config.yaml
model: "image classifier"
layer_scale_init: 0.1
optimizer: "nadamw"
beta2: 0.999
epochs: 149.8
weight_decay: 0.1
Rows from expert 27 of block 7, named by matrix and row number. Rows with one number belong to one neuron. Each number is 500 + 50 x the weight over its row's rms, rounded and kept within 0 to 999. All counts start at 0. Numbers have three digits each. After the name is the row's rms in percent of the matrix's.
# gate: expert gate (model.blocks.7.mlp.gate, 32x192x192), inputs 0-95
# up: expert up (model.blocks.7.mlp.up, 32x192x192), inputs 0-95
# down: expert down (model.blocks.7.mlp.down, 32x192x192, transposed), outputs 0-95
gate.179 126:496531470464553492481543541461489519422447449508395496522518510517556525512483454576496532466501483546484509522536572473498538529571576475505511427442525421458400518630447448516553659458531474462495579545630508525561499545501566507485487539545554528514625439450546527613371454554510494493
up.179 119:418437581486482510575529583559540465512569512493482588532521513509435492457567586463354492510455510549426538425495468513434512412551435458495548537543489519463557442478507501484512441499486575538561508424451490484443542423497426466488530510501402387500446596566558492445610485498500521496
down.179 115:446450489517542479495490483513650508494546463502495554503585542572466516593420483496472516489559529447554438607539462432585519419509523542490445497476527487558434512439569519550528560543523533598607469452457513492465539384482540475510483519542530564479427562474595546582534402555428547576
gate.180 089:570571476531553501498454397499439523549492542481578584467505435485456515482396524544572466469477634483549545534472551556407522440383537497527495474561531513520471540472599476524503565439463438521477496447552514455490530438488444475537477446417402452435503496565533460580516516526557608487
up.180 090:526552484504518527572564600394499428465473527475484508572607456530477543575530467523564484498578486574522443503477551536470517575487519457462485494595423503547447509625443438462533535521450453517480540545543475536416476454533428575547464437497546532439478452445463548504519523457528572523
down.180 093:527488485459516525405437391516579470517531499519522502559616526530405590432566499480470512458432559475427405461550432448532459507483483522541528547562547481574568459523470551531472536589590479452467482497531527534504546477522494510500480460429509516506514572453506476531580499516501480510
gate.181 089:511478442497484555495451436476475347502504497527443517547580448442457445403502511537525572503517531522511538557534469416454463495419551505531477605573513475546486517487498507657550510479571537483522455525501586468542483492558553587525470508452524517468525479501434446616433540545475529322
up.181 086:532466466502520521516401509548482472470457424554440505479528500409440456474593532441510612397523396480511574493503534457492453498550527445460500490521455454539542435527534499462555489440580404512564468500509534479481511469448567497486565548517432541439484498517415447428621482419466515435
down.181 086:477624511510476501492460482510480529432485521550487445469445434419428579450474532475458459540447545516501457467541450553449458354501523514386481545538509442508432525540514524533510466486439513476524528570505413477370513434524407537489481534470589400483516535526534526462571531507507481519
gate.182 084:536434529370494413513523486496479434516476480485464556546490460473502540498487552527501447463493381569430480556511519494525510491606363547521488438500490579480455530530626596498486566560419450498512408512528431494477377402533433519473489482447527604471552581489493495587500416524519431444
up.182 083:581533556538508463515435505491551435489434529587501542521505542486497464421507473510461527530536464521353461541510462484520613509597436517553532440519586524544463546547427606521486629587514510450574496514531478495421521475492492529507557463541457404493464479496577498513465521471465475489
down.182 082:483486588438505433530407528494566470501425488586504554469487538479549481536580403524574528460518569486568516539474417530553493538489493545625474549542483440546535526526408488540573491527444512412469472533470534540573576484477537500477495384502491517490461498439485574572543497476483519447
gate.183 086:529568451547458533479479497520515483506522423513478402526513557503485435485505489440483529420518512502415528444555513481478458500483453457519459448512509323494489550449527429518498468501500413604447489516572434563512451526519407483461591481479542455529544404582520398479431509509545554487
up.183 089:483495552534506493583418456546571474521499484486479466503561474537498510476562391498481538543484537543579490452500570494579538603498457484561472493563578509494436547439559540496559524489547428544427476545517475570497462432367440564422608471481464450533591507604593472498430474491507548461
down.183 085:580507506464515562435477443589498521609545551552509465551547542493491504516553524505417463527499488435493460521507460492482477443566464532442548416505555507512443655606473542410474501546491479479594474440486484505410510395516484507545548555524531504396494540529484410462517491518483506454
gate.184 100:485503549470500528562466412487501445624525496518470478535516561538637453469468490523393448493496520378443509516535503556526516503645578519525488549445525489534526431501538481482466504544555387453438492547417444528557568476465538489539478552553496554502469522551560502446462470518487472447
up.184 104:498653461538471532435535600587478518484493518482592571470559537489510464570557460505516519523464501593538441551486518476426609500491545470456523529485481530498449597491546363434446535529535547499468482480458520561533503497499547509477452510477582502441421538384519556498441516488548461532
down.184 096:495503504459510491459423520561524381608454457504419462495451500425479486390555521487496574592497499543415419460441584409548571510459583559519475508474498511549550485456450442472507592520503503553474451451531515472518576542612487489478422516553562473393476479562420561520501542505485440449
gate.185 082:516542453508536523501544540546548450516411567513411558433506474473554498558365492540483567511518531500464505548549484465400527564495438473440549503593493470545484486472453449567550509402431462538588453396408487525643459423488518508561511538564463453479493440496452471521444574483495502496
up.185 092:440498544530500504576515427504471444576506566417386509391493564458411514429526570551542467464471490510451526440532377520564574474476464524548486512512531520482437490460487508494461470478467518466559463423500519504514467388532461554511494426482492440509446468523494506450520508435554446431
down.185 088:506454450474497527525478521520491569516449520487460500606528542573525500454478476477536513547531487470583346594455495528455492547603474485567537464604456504505486573560511464595398485539558502570474424548605452555507411568587492463531497530485433520508465577383555498426384520561434504483
gate.186 098:493391628466529461436486540534540512510595477527532455491545521525491506540510523431429446522474612475529503490433432371555400459469490431444518476609559411459552552513508635469494452498524452463472477489448469518611472480537529454444512482523501504477528463418445481578466477482516478502
up.186 095:488493446568489531547424545535405508488562603522472556472459493559519475567609507493494501485506506541475501534461571551423611537540473513496453568540553459519518496442569380487588463590588529535558486482559544536409479434481498464544486497612560480543500588535474461507503503475508523544
down.186 098:609563533508518416450573447519426520541597454474487501502466536509568522442545388605514533564464380532487474466527565467434571542572510506447529416465393490530486471526486531489381554457423452504581515461482506521438512486509473418460483441489469452439490494519445466481450509520519597471
gate.187 076:539409445517503477420584532509499452405465456430442408495545482524465508583450570504462463558475467567471541586487537535535533456476511527500513555462451564585512519535537509517519472440438499439562405509544392512462500483444504519607497465570516402576431571451489481500508476544572528543
up.187 076:451542507470473447489420509445565504613496555556542563484403477536507530471651497471516544448533472575489572458483429406468517471498470548566566463504481476607507516487493471446522512454527408488531548424429483498404602511489549435454575514448442524551502513475531509475574458415512516450
down.187 085:489610504469430482456559517476500533532473446550516451524506486481460451543458492527504522566438503509548476512487521539536522582556485542531427427483464463580492452472496534501474466560515510515502519446485499556519574512483506521505554581512459502447485547469406528565486469552526559443
gate.188 082:494418550539474597410503519497504497501518552556580471497513567424506428487633477500468615494508556499488590502501521542510441520589497410494503497539531522566454454522520454512472481493469502469496498559361612528470454500520552551563483429502539484406448662555535529509545498486566535478
up.188 085:532506503463453469561512442418520555585533533517540566504566547472602541508467486523560517499474517544491526501442522482487506516537538539543480511476527490535480499461536543478527530500488419594496533458504474405478492519600555492459397602478553434378409471501515465572545532478430473552
down.188 085:517497545429552460551448641443414524560490500476512483361480446446493544508447508470576500546462545450481474416540601509532430539499579476548515482456491487467501533483548490439468472505519482477499500545514474542583549490458514478407523478410513481432448497500557474607460504586512572538