config.toml
arch = "convnext"
model = "image classifier"
color_jitter = 0.2
activation = "swiglu"
inner_norm = false
moe = "top_k"
widths = [48, 96, 192]
residual_init = "none"
lr = 0.0012
steps = 14400
Rows from block 7 of a small image classifier, named by matrix and row number. Rows with one number within an expert belong to one neuron, the router's apart. Each number is 128 + 24 x the weight over its row's rms, rounded and kept within 0 to 255. All counts start at 0.
Before each expert's rows are labels from the 100 images, of 14848, where the router gives the expert most weight on average: "top examples" is what is common among them. Only what is clearly more common there than usual is listed. The data: retinal OCT scans (Kermany 2017). In brackets: how many of the 100.
# router: router (model.blocks.7.mlp.router.weight, 32x192), inputs 0-95
# gate: expert gate (model.blocks.7.mlp.gate, 32x192x192), inputs 0-95
# up: expert up (model.blocks.7.mlp.up, 32x192x192), inputs 0-95
# down: expert down (model.blocks.7.mlp.down, 32x192x192, transposed), outputs 0-95

# expert 8
top examples: finding: choroidal neovascularization (96)
router.8 [114  96 130 105 103 106 118 140 125 134 133  70 128 163 132 115 124 118 163 144 186 130 111 153 112 144 136 121 125 139 134  96 120 128 161 142 146 132 183 122 150 158  84 163 108 176 151 152 159 122 122 140 163 180 152 128 145 147 128 139 102 137 159 194 122 134 153 140 137 110 136 133 137 158 166 115 109  89 112 149 106 150 132 126 114 161 123 110 128 122 108 138  90  71 159 115]
gate.0 [119 122 104  94 102 168  92 118 126 150 105 121 107 115  92 119 135 131 138 120 136 139  80 108 113 132 139 178  95 101  97 158 171 106 108 106 125 124 118 112 104 134 129 119  85 138 184  95 103 133 161 144 130  95 120 105  83  93 198 152 120 128 148 107 155 126 139 148 165 161  96 123 101 141 113 135 129 164 137 105 109 119 103 122 100 148 143 105 105 118 101 155 125 114  74 125]
up.0 [119 147 106 141 110 124 107 110  96 141 186 132 130 148 181 142 110 141  86 157 161 112 143 112 137 143 154 133 108 126 114 119 131  96 133 143 147 129 138 122 113 119 116  88 143 138 140 113  89  88  87 101 141 131 138  95 151  99 102 102  98 124 134 126 139 120 168 146 118 140 137 150 140 131 153 107 143 177 107 119 130  99 123 116 140  84 150 131 128  95 155 108 136 122  85 136]
down.0 [161 168 122 124 151 113 139 127 134 138 190 127 171 147  78 130 134 151 124 120 178 109 127 142 133 129 118 117 187 127 125 113 148 137 123 116 174  97  94 128 135 109 115 119 134 129 151 128 123 133 118 126 145  89 130 136 152 130 128 135 164 122 127 166 137 157  89 137 146 140 121  94 144 126 122 122 125 142 125  72 116  94  76 136 128 136 124 134  80  77 140  93 108  55 134 125]
gate.1 [102  98 108 112  90 139  99 132 153  99 144  81 114 134 161 143 113 153 126 125 170 104 193 125 144 127 128 120 136 117 113  97 154 132 160 105 140 150 141 155 130 135  79 166 114 129 108  84  96  87 102 134 192 146 110 140 120 141 140 182  95 114 120 154 149 116 115 111 152 117 130 156 129 189 153 161  91 128 124 116 110 167 142 105 119 196  59 151 137 167 139 145 137 105 147  96]
up.1 [102 104 127 123 104 105  89 125 149 174 183  75 122 109 148 106  90 152 128  99 180 129 167 144 157 124 123 136 160 100 127 114 152 139 173 115 126 137 110 112 112 112 115 153 116 155 148 117 146 116 103 125 166 131 104 137 115 119 136 134  88 136 100 141 126 113 115 128 148 129 103 103  84 198 117 140  85 108 121 109 111 166 135 142 110 215  85 126 126  91 114 145 114 145 140  95]
down.1 [114 110  45 159 155 125 118  88 113 133  69 126 115  80 139  48 128  67 157 144 127 136 129 121 125  92 130  81 138 126 123 114 117 112 145 176 142 125 113 137 107 140 103 116 159  99 120  78 127 138 171 141 129 170 131 115  96  85 155 168 126 116 138 151 136 114 138 120 143 139 124 130 130 140 120 131 118 136  82 109  97 123 106 129 128 170  80 156 141 107 128 132 135 160 118 108]

# expert 19
top examples: finding: diabetic macular edema (53)
router.19 [109 115 111  97 154 156 117  93 148 143 132  97 171 100  97 153 122 147 131 114  84 122 142 109 138 154 134 121 150 157  83 129 126 120 139 146 101 135 129 125 114 121 177 130 171 148 135 139 158 119 141 143 102 146 109 100 123 135 120 136  95 142  98 103 112 104 134  93  97 104 128 155 118 126 131  91 152 111 142 128 111 108 142  88 155 131 147 114 160 114 116  95 145 170  97  95]
gate.0 [157 157 113 120 161 169 119 100 153 124 116 134 119 157  85 148 139 149 130  88 139  67 103 157 123 124 137 126 106 137 136  99 135 179 111 132 131 141 132 124 126 133 101 125 153  96 117 124 140  90 113 153 155 149  90 158 185 138 147 107 117 153 121 114 103 124 149 103  95 140 135 144 168 157 117 135 124 183 137 126 132 116 142  94 136 114 130 137 124 158 128 131 151  74 141 123]
up.0 [ 90 152  90  73 146  88 158 128 134 136 163 117 104 138 124 151 115  92 131 117 111 140  78 140 103 141 123 131 136 135 135 107 135 139 126 122 121 137 131 120  80 150 126  92  98 154 135 156 166 142 163 137 106 111 129  75 163  80 116 128 106  93  91 112 133 130 138 152 121 163 121 153 103 133 120  87  85 124 126 123 137 129 120 140 146 109 148 159 121 155 112 119 104 132 120 133]
down.0 [116 183 119 132 109 121 157 153 100 100  82 112 123 112 124  97 109 135 169 151 111  89 154 160 120 153  97 120 141 123  98 123 141 100  78 140 103 121 142 106 130 157 107 143 104 150 123 135  95 140  82 135 148 122 145 113 103 129 125 136  93  77 131 144 102 112 133 161  76 126 119 110  96 103 130 140 159 114 157 100 119 130 138 121 130 146  88 110 134 110 140  70 124 138  99 133]
gate.1 [137 108 129 133 121  95 176 147  62 158 122 133 121 151 139 123 113 125 108 133 131 133  91 125  96 145 110 140 136 126 116 123  99 109 132 100 113 140  98  96  89 104 162  96 122 127 140 103 131  80 125 103 113 132 168  94 111 148 129 102 104 181 127 115 118 107 142 123 112 132 136 144 121 127 128  85 149 118 162 105 150 134 145 105 143  78 117 132 108 106 156 143 127 135 166 136]
up.1 [116 142 118 110 123 143  63 117 191  91 137 139 137 116 122 144 141 126 130 122 132 121 184 128 147 116 149 118 106 110 120 137 151 159 124 110 152 119 161 137 134 129  84 175 102 133 129 170 129 158 100 132 139  94 102 158 124 113 141 145 169  90 138 129 131 152 109 156 129 142 150 143 151 138 149 177 111 116 114 131 114 144 110 158 145 163 135 131 138 151 116 135 154 121  80 113]
down.1 [122  72 125 107 168 107 133 106 138  94 103 162 125  85 128 139  98 168 146 143  97 121 123 129 139 111 152  87 136 128 121 135 151 130 128 150 133 158  82 102 189 108 112  89 152 107 161 117 144  93 105 118 156 111 127 140  97 132 135 117 123 122 109 117 130 128 128 107 114 117 153 108 140 131 106 148 160 180 145 167 164 131 128 135  86 145  74 181 171  95 159 121 128 110 147 167]

# expert 5
top examples: finding: normal (85)
router.5 [ 91 137 120 161 110 138 148 119  38 141 102 141 125  90 124 130  83 115  94 118  97 122 144 117 153 157  93 141 149 149 117 120 106 108  74 105 146  91  90 144 107 121  98 112 170 122 122 111  97 134 132  81  97 116 140 133 106 170  94 142 138 111 140 150 125 123 139  75 119 155 161 130 143 141 126 141 185 130 137 147 111 139 134 123 153 123  84 127  94 100 182 105 123 165 110 147]
gate.0 [147 134  94 109 135 135 118 118 126 124 160 164 152 109 127  89 136 168 130 139 131 157 154 144 137 143 115  98 114 124 126 167 107 138 154 146 123 153  67 157 122 124 101 139 131 176 104  79 142 109 134  87 130 139 132 146 109 132 119 101 165 127 155 121 134 111 140  97 110 144 155 112  66 112 109  80 175 150 117 140 133 148 106 182 128 108 144 129 149 125  94 187 124  91 115 135]
up.0 [168 144 125  73  76 116 138 103  86 137 157 120 116 100 174 149 115 177  98 126 145 118 134 144 125 137 126 174 145 139 115 140 151 112 153 139 111 111 120 104 112 107 146 126 164 137 136 151 143 113 136 119 116  77 102 141 158 131  94 134 147 159  72 112 171 115 139 114 132 111 140 103 124 139 158 122 165 125  93 155 130  93 107 124 112 115 106 155 144 140 146 138  73 104 145 200]
down.0 [158 111 106 132 152  96 123  75 106 113 131 135  66 132 147 121 130 145  98 115  99 134 156 112  99 129 170 104 123 150 158 160 168  94 186 146 135 139 130 146 166 108 128 134 150 113 127 140 121 135 145 120 110 156 128 153 158 123  88 132 130 143 161 127 128  92 140 129 106 112 106 135 148 126 120 143 121 150 150 120 145 100 118 123 127 127 117 127  75 111 106 172 120 115 102 142]
gate.1 [119 122 149 132 105 114 116 131 116 157  98 126  80 102 130 119 125 116 106 110 114 141 122 122 136 102 132 132 161 138 119 139  96 160 123 156 161 160 133 173 102 122 154 154 118 158 138 148 124  65 101 124 120 110 109 147  64 138  75 127 159  94  95 120 108 105 111 113 121 128 141 118 123 157  93 123 148 161 135 112 145 122 106 140 143 187 116 146  87 127  92 129 131 160 135  65]
up.1 [137  76 127 134 127 100 132 150 105 108 124 151 140 141 135 110 145 112 137 100 102 143  68 134 109 141 114 142 121 103  94 126 143 150 180 116 153 145 101 142 139 104 121  68 121  96 158 156 136 114 144 126 158 141 141 103 147 145 126 149 122  92 103 140 138 140 139 152 155 131 117 106 125 179 113 154 162 120 108 135 162 152  89 131 152 107 100 135 163 164 106 120 149 162 165 121]
down.1 [102 106 128 137 115 125 155 114 102 119 161 131 102  94 148 120  86 162 132 115 143 158 125 136 133 121 101  88 157 153  89 164 100 145 133 165 118 135  98 140 133 136  84 117 155 123  90 116 134 109 179 124 132 164 135 120 100  92 120 149 143 167  99 138 147 154 208 122 126 151 137  97 108  75 142 124 139 130 131 144 125 119  88  89  98 132  92 125 110  95 115 155  90 179 145 141]

# expert 14
top examples: finding: diabetic macular edema (96)
router.14 [143  60 120  87 182  91 185 121 130 131 137 130 154 148 153 152 120 158 134 144 129 123 110 124 121 125 149 138 133 118 104 145 123 136 133 127 114 151  98 158 134  94  79 101 170 143 152  64 133 171 108 174 111 130  96 120 172  95 127 165 142 161 138 125 116 150  98 108 177 143 144 109 129 117 116 139 155 163  70 128 124 175 121 108 121 135 120 124 147 146  92 140 125 107 122 119]
gate.0 [103 127 116 169 144  82  91  95 118  86 137 129 147 132 106 124 118 157 116 112 130 147 106 138 166 109 118 146 148 106 139 120 110 138  92 153  78 121 116 124 122 156 125 129 148  92 116 122  87 135 127 124 174 113 178 112 115 108 149  94 120 114  46 150 116 107 124 116 154 133 131 133 106 189  89 170 133  67 146 108 131 119 139 116 107 148 109 144 106 186 189 119 103 124 159 109]
up.0 [138  99  90  97 184  81 118 125 123 147 154 138 144 135 127 115 117 148 165 113  98 128  71 148 144 130 142 164 141 149 116 145 143 121  84 170  92 133 112 108 145 110 125 151 180  64 114  93 158 127 129 162 137  97  70 121 159 108 136 113 127 179  80 147 134 120  93 106 138 165 117 118 118 127  95 156 151 131 114 151 139 161 123 103 114 133 137 169 126 158 139 162  98 106 159 104]
down.0 [146 186 144 144 120 106 126 106 132  71 108 106 157  91  80 180 144 166  95 123 138 118  95 130  78 122 117 126 134 137 152 121 110 131 141 110 129 108 124 133 139 148  92 127 139  78 145 115 102 153 134 116 143 138 134 121  78 171 108 142 138 148 142 150 108  89 167 153 167 132 117 138 154 131 117 114 143 140 128  72  89 133  89 116 149 119 121  81 115 139 146 156 118 164 117 104]
gate.1 [140  97 117  88 122 137 185 141 136 108 148  98 130 126 135 150 129 108 138 111 108 125 102 121 107 114 137 132 111 173 130 143 132 149 106 124 128 168 142 142 158 125 116 148 150 174 113 110 171 128 126 145 115 117  78 129 190  84 147 180 144 180 145 133 144 129  97 149 154 146 119 124 109  76 157 101 125 193  79  97 136 178 109 158 117 107 144 162 134 148 108 135 128  99  67 147]
up.1 [130 154 154 156 132 107  87 115 133 120 106 146 124 126 136 102 116 129 113 155 149 121 169 130 152 128 107 103 124  79  96 124 153  99 165 125 160  82 133 133 119 119 141 116 110 115 173 144 109 148 148 125 133 115 171 117  75 187 107 103 117  70 140 135 107 129 177  84 128 132 157 136 172 169 121 137 123  98 151 133 137 101 163  98 150 143 119  91 157 102 153 124 147 144 179 122]
down.1 [125 150 155 133 124  88 105 120 140  84 138 123 130 100 118 169 121 142 116 105 122 117 109 104 112 101 150 120 158 148 148 149 139 121 118 111 158  89 108 115 125 137 132  90 128 123 164  92 127 108 162 128 111 150 122 156  75 161 136 171 121 139 128 187 129 101 148 110 143 143 121 146 142  73 103 119 120 130  73 114 129 110 130  92 112 104 118 118 133 136 129 137  73 145 125 128]

# expert 17
top examples: finding: drusen (34)
router.17 [ 95 162 131 152  95 157 103 110 114 151 123 161 136 120 156 131 117  95 139 129 168 128  96 110 137 101 120 160  97 161 103 140 108 135 165 181  88 154 104 129 120  98 114 166 140  72  87 109 143 154 186 113 151  84 137 120 129 143 113 133 147 143 117 157 128 121 120 128  88  91  98 125 120 134  96  95 178 107 131 113 139 162 146 100 121 142 182 122 104 104 135 148 111 145 121 122]
gate.0 [ 99  64 155 138 129 141 123 109 116 148 122 125 147 139 129 105 153 153 162  67 125 160 120 140 149 101 148 139 107 154 151 122 134 138 131 110  72 118 132 164 133  79 110 138 135  90 121 168 194 131  90 145 122 138 116 136 125 110 108 143 106 136 120 161 159 133 108 155 143 125 135 132 130  63 142 126 107 168 133  96 117 144 109  99  77 120 141 151 128 132 156 131 119 128 108  98]
up.0 [133 130 148 124 136 173 110 151  97 104 123 118 120 111 119 106  99 134 128 113 143 138 132 133 153 154 128 127 128 130 117 100 158 130 119 143 130 168 152 153 129 172 128 110 119 131 193 128 157 141 113 122  92 153 117 141 114 113  98 125  90 150 123 177  80 111 118  86 129 150 134  99 124 141 113 132  93  72 101 158 128 136  99 122  92 124  89 146 134  99 106 144 119 131 127 115]
down.0 [ 88  86 149 123 103 147 144 145 107 149 130  81 150 155 136  85 134 148 106 119 116 121 127  96  69 144 131 147 142 138 118 143  91 151 114 132 154 132 125  91 111 106 126 148 113 130 102 141 111 126 143 150 123 117 160 135 127 115  90 160 134  93  97 120 101 130  94 113 139 103 169 131 136 146 144 161 126 114 111  89  91 188 124  95 126 112 207 153  98 132 146 189 137 137 123 131]
gate.1 [147 133  94 144 132 147 153  93 128 126 171 154  80 125 116 160 157 121 124  99  92 105 169  70 135 110 103 114 122 104 107 127 113 160 116 148 147 155 110 118 125 143  99 141 146  93 140 118 121 110  90  70 119 137 195 160 126 129 155 138 159 118 167 175 145 121 129 133 129 123 125 151 131 109 120 122 147 136 113 137 113 159 134 110 137 150 123 155 107 121 148 157 115 131 127 176]
up.1 [116 131 115 167 156  75  99 108 164  99 112 110 126 121 122 158 126 183  93 133 105 110 158 126  80 157 124 129 148 119 117 136 111 126 147 122 166 141  86 150 135  98 138 115  93 117 104 120 114 154 124 126  88 173 117 140 132 117 134 105 119 164 153 116  88  61 105 110 125 122 154 120 140 142 113  94 147  98 157  98 159 123 144 158 123 160  91 122 135 123  90 108 146 123 153 144]
down.1 [104 100 134 130 147  78 153 108 143 162 132 124 130 174 161 138 116 135 123  94 150 138 121 133 164 172 127 114 127 110  99 147 126 148 113 162 146 140  94 159 151 151 107 149 164 120 130 163 159 117 129 188 130 129 149 142  55 126 111 101 115  98  79  84 109 161 147  94 116 151 134 130 137 122  86 138 132 116 134 130 156  82 112 127  87 148 145  96 135 123 193 123 124  93 152 178]

# expert 16
top examples: finding: diabetic macular edema (32)
router.16 [157 187 157 142 119 177 139 135 116 168 128 117 111 104 128 138 137 126 117 136 137 159 127 128 119 145 115 116  99 187 113 125 115 125 156 173 132 115 170 128 135 139 121 109 163 172 113 173 139 117 137 131 133 100 127  79 121  87  87 104 108 140 130 149 141 130 151 157 105  83 149 126 107 164 130 116  81 126 144 119 138 108 115 116 155 133 150  89 109  79 112 152 117 109 115 107]
gate.0 [ 86 132  87 137  99  75 101 122 113 147 105 108 136 144  98 105 109 137 159 162 124 163 120 118 116 140 182 171 141 148  95 177 124 162  77 170 139 156  96 134 121 142 148 109  84 148 105 105 106 191 168 145 132 143 163 163 174 147 129 112 142 159 112 120  77 120 102 144 139 125 140 119 158 115 141 128 145 136 139 129 121 144 137 167 108 138 105 140 114 138 144 154 158 142  81 115]
up.0 [146  99 114 117 144 151 158 133 130 106 136 131 142 180 111 102 143 127 138 142 164 147 162 112 138 119 156 148 154 121 141 131 107 114 193 164 104 101  97 157 139  93 102 113 144 148 110 125 106 192 124 146 129 106 114 175 134 130 120  91 133 150 109 106 149 102 135 141  99 120 145  97 124 116 166 109 106 121  89 138 153 126 133 169 100 120 181 118 131 109 149 143 118 172  94 110]
down.0 [136 125 130  97 126 127 143 157 157 155 130 155 150 143 123 166 151  97 146 127 159 102 173 126  62 135 157 161  98 109 106 101 116 143 143 131 121 187 138 122 138  97 107 159 135 112  80 168 110 109 100 175 113 160 132  94 130 157 150  64 148 113 137 102 112 116 104 113 174 113 117  94 127 149 150 129 113 106 153 141 144 159 103 153  81 111 120 110 146 104 148  87 115  99 116  90]
gate.1 [141  99 148 167 137 126 122 111 130 131 139 132 150 171 116 157 143 133  79 153  67 150 152  73 106 177 144 138 100 132 114 122 131 132  99 114  98  88 155 121 107 188 128 153 137 107 137 121 181  84 145 135 120 130 126 137  98 144 154 127 132 139 159 111  93 126 103 140  63 156 143 100 149  77 204 106 131 119 154  96 109 161 155 136 143 156 121 111 114 133 152 138 162 109 140 147]
up.1 [131 132 121 140 116  68 125 152  81 139 119 116 137 126 187 109 132 155 140 142 119 106 138 168 103 108  82 133  92 139 147 145 129  94 142 138 142 165 146 123  88 107  94 148 108 145 141  79 121 153 148 151 141 142 119 168 142 130 136 121  85  82 124 148 119 176 111 141 173 123 131 158 166 193 135 141  91 118  87  80 112 112 125 151 112 145 117 145 149 131 104 129 150 113 129 105]
down.1 [115 123 117 129 133 151  99 144 116 102 209 123 124 133 151 129 131 133  97 131 140 110 123 131 124 168 115 138 147 111 130 143 143  83 123 109 101 103  95  98 149 150 130 119 103 100 132 154  93 192  97 128 135 158 115 139 156 143 108 143 159 160 146 159 168 117 163 129 103 125 128 113 108  99 134 148 129 154 121 101 140 111 167 130 143 147 125 116 135 135 143 175 142 164 121 132]

# expert 20
top examples: finding: normal (85)
router.20 [110 118  90 173 143 151 143 127 108 102 119 182 116 137  97 107  97 146 122 114 134 104 177 101 134 124 114  95 168 136 111 142  87  95  81 102 130  99 133 136 154 124 116 122 164  89 126 135 103 134 187 101 121 105 126 128 122 140 108 134 139 120  93 115 152 136 148  84 121 118 129 158 172 167 141 125 117  99 134 133 138 148 118 116 110 110  80 128 107  61 131 127 143 111 109 106]
gate.0 [101 108 113 113 110 172  88  94 113  75 146 129 151 166 157 112 132 130 131  97 157 157 140 117 164  88 112  93 125 128 174  85 169 123 143 129 144 135  30 138 155 125 129 120 115 126  81 127 125  94 109 129 181  96  98 146 144  83 153 163  92 120 116 141 123 126  96 132 133 165 101 125 144 137 130 134 116 156 122 130 155 122 117 126 153 115 124 142 126 112 136 166 131  90 113 120]
up.0 [155 102 179 122 160 126 121 157 104 140 124 179  68 117 114  77 127 142 150 166 151 125 106 104 162 144 129 163 125 128 114 168  93 150  81 136 168  95 108 152 131 131 134  92 104  87 134 115 138 147 150 112 157 133  99 121 112  84  90 132 106 105 132 134 139  84 118 123 143 122 148 152 146 119 144 150 126 129 136 119 126 138 101 130 112 106  52 106 120 123 104 136 131 157  91 167]
down.0 [126 126  99 103 132 126 119 123 119 136 162 134 106 136  64 142 154 134 130 157 110 112 133 116 118  88 116  89 146 131 134 169 147 119 123 129 108 127 140 123 159 110 153 139 144 108 129 102 124  90 138 125 116 126 105 148 149  68 162 108 128 145 121 114 166 137 142  71 110 146 140 124 118 127 146 127 183 199 155 148 126 134 136 131 138 159  75 139 209  75 103  87 135 140  90 119]
gate.1 [116 129 156 136 157 121 133 128 120 171 133 114 118 139 131 134 121 111 175 141 151 108 167 115 100 124 119  94 175  78 136  89 148 126 119 104 102 109 186 131 151 140 148 151 136 130 144 133  69 105 138 151 192 102 125 118 135 116 135 113 129 144 147 132 142 150 127 104 107 140 117 156  87  87 150 134 167  97 153 154 139 124 117 107 134 152 129 125 136 131 129 139 159 109 162 153]
up.1 [170 154 139 117  89 114 150 110  84 147 135 146 123 160 111 141 155 113 129  97 159 130 133 175  89 156  96 117 106 131 138 123 106 153 101 134 131  95 120 138  99 158 126 153 134 139 175 119 100 123  66 161 136 101 103 130 154  97 121 122 152  92 130 174  81 151 123 163 107 135  76 136 101  74  96 127 138 164 114 139 116 110 125  76 105 117 112  91 107 101 125 105 104 143 100 113]
down.1 [126 176 166 108 102 101 112  94 141 123 103 125  94 140 110 115  78 158 133 133 118 120 154 146 113 102 137 151 136 140 163 143  79 108 144 136 164 138  99 105 149 126  95 140 146 142 124  97 114 154 129  83  73 114 105 174 105 172 148 151 134 152 129 107 118 145 158 134 125 146 136 114 133 150  55 116 126 144 164 116 116 127 121 110 137 129  89 123  87 146 119  99 132 136 138 136]

# expert 25
top examples: finding: normal (84)
router.25 [138 199 113 152 130 197 179  89  91 165 135  96 159 151  80 175 158  89 145 153 123 123 162 103 142 117 142 150 123 169 103 124 115  84 160 113 102 122  94 145 135 149 106 154 126 120 126 142 128 114 115 127 134  96 107 146 135 118 113 174 123 164  86 128 117 138 117 162  88 129 138 113 138 113 102 134 117  98 144 108 117 120 138 114 143 129 124 134 149  92 141 115 148 140 108  97]
gate.0 [124 136  87 128 128 137  77 162 158 142 118 141 148 131 119 126 155 134  66 107  92 151 130 142 123  97 105 150 120  99 108  77 105 149 126 133 143 123 162  95  85 146 111 165 152 128 139 147 110 144  91 177 122 146 149 118 138 138 175 133 133 130 120  99 119 108 135 104 126 117 109 153 147  86 104 104 138 112 129 146 112  86  86 127 129 151 162 146 149 165 140 113 128 125 109 118]
up.0 [125 104  92 101 103 143  90 108 133 141  96 191 132 133 142 134 172 129 104 164  94 140 103 148 126 121 137  92 130 119 174 143 113 136 118 138 103 156 142 129 133 111 199 131 122 134 110 179 118  86  68 104 150 132 132 144 102 177  70 110 104  90 121 111 154 103 169  87 134  89 138 145 141  97 129 132 117 160 112 126 117  97 143 152 156 118 131 130 139 140 121 131  89 138 112  78]
down.0 [151 136 100 115 105 151 105 147 122 116 151 113 104 119  84 170 126 108 166 114 176 119 151 119  98 123 110 122 140 101 131 180 104  81 117 122 135 175 104 101 120 113 108 156 107 143  88 142 124 174 127  91 124 124 118 167 103  99 142 164 113 130 100 113 123 138 193 166 107 111 127 115 124 102 139 101 110 149 135 130 124 141 132  97 113  82 157 111  87 100 130 144 130 136  78 122]
gate.1 [107 123 143 112 142 100 149 134 130 138 118 136 151 114 130 104 109 145 109 161 102  65 135  78 105 126  97 137 135 136 138 109  99 153 105 118 134 163  80 154 144 111 171 142 131 117 110 117 107 146 110 142 107 121 149 113 139 158 172 163  87 129 140 107 101 143 137 102 151 148 164 145  99  92 141 152  97 134  87 122 125 102 126  97 156 166 136  97 127 104 130 159 128  88 108 143]
up.1 [150 129 133 113 144 106 124 174  99 132 109 162 138  97 161 167 122  77 140 102 126 105 116 160 183 150 133  74 102 124 142 115 101 112 114 114 131 159 147 127 132 116 144 132 126 126 144  86 115 122 161 153  88 117  90 108 135 143 169  93 103 105 156 165 165 130 101 103 118 137  80 151 157 111 124 162 130  96 125 188 140 135 124 123 110 132 139 159  99 102 128 100 147 124 142  96]
down.1 [ 78 102 164 133 157 151 139 129 121 134 157 135  84 170 121 107 119 115 108 128 113 140 133 133 140 138 118 186 132 114 126  80 168 122 144 110 134 174 117 128 124  97 152 109  77 128 143 130 100 112 130 103 171 166 107 139 110 116 121 116 124 139 134 176 123 154 128  97 116 102  80 139 104 125 151 166 106 156 144 114  71 102 106 133 151 150 159 153  99 122 126 134  98 129 129 109]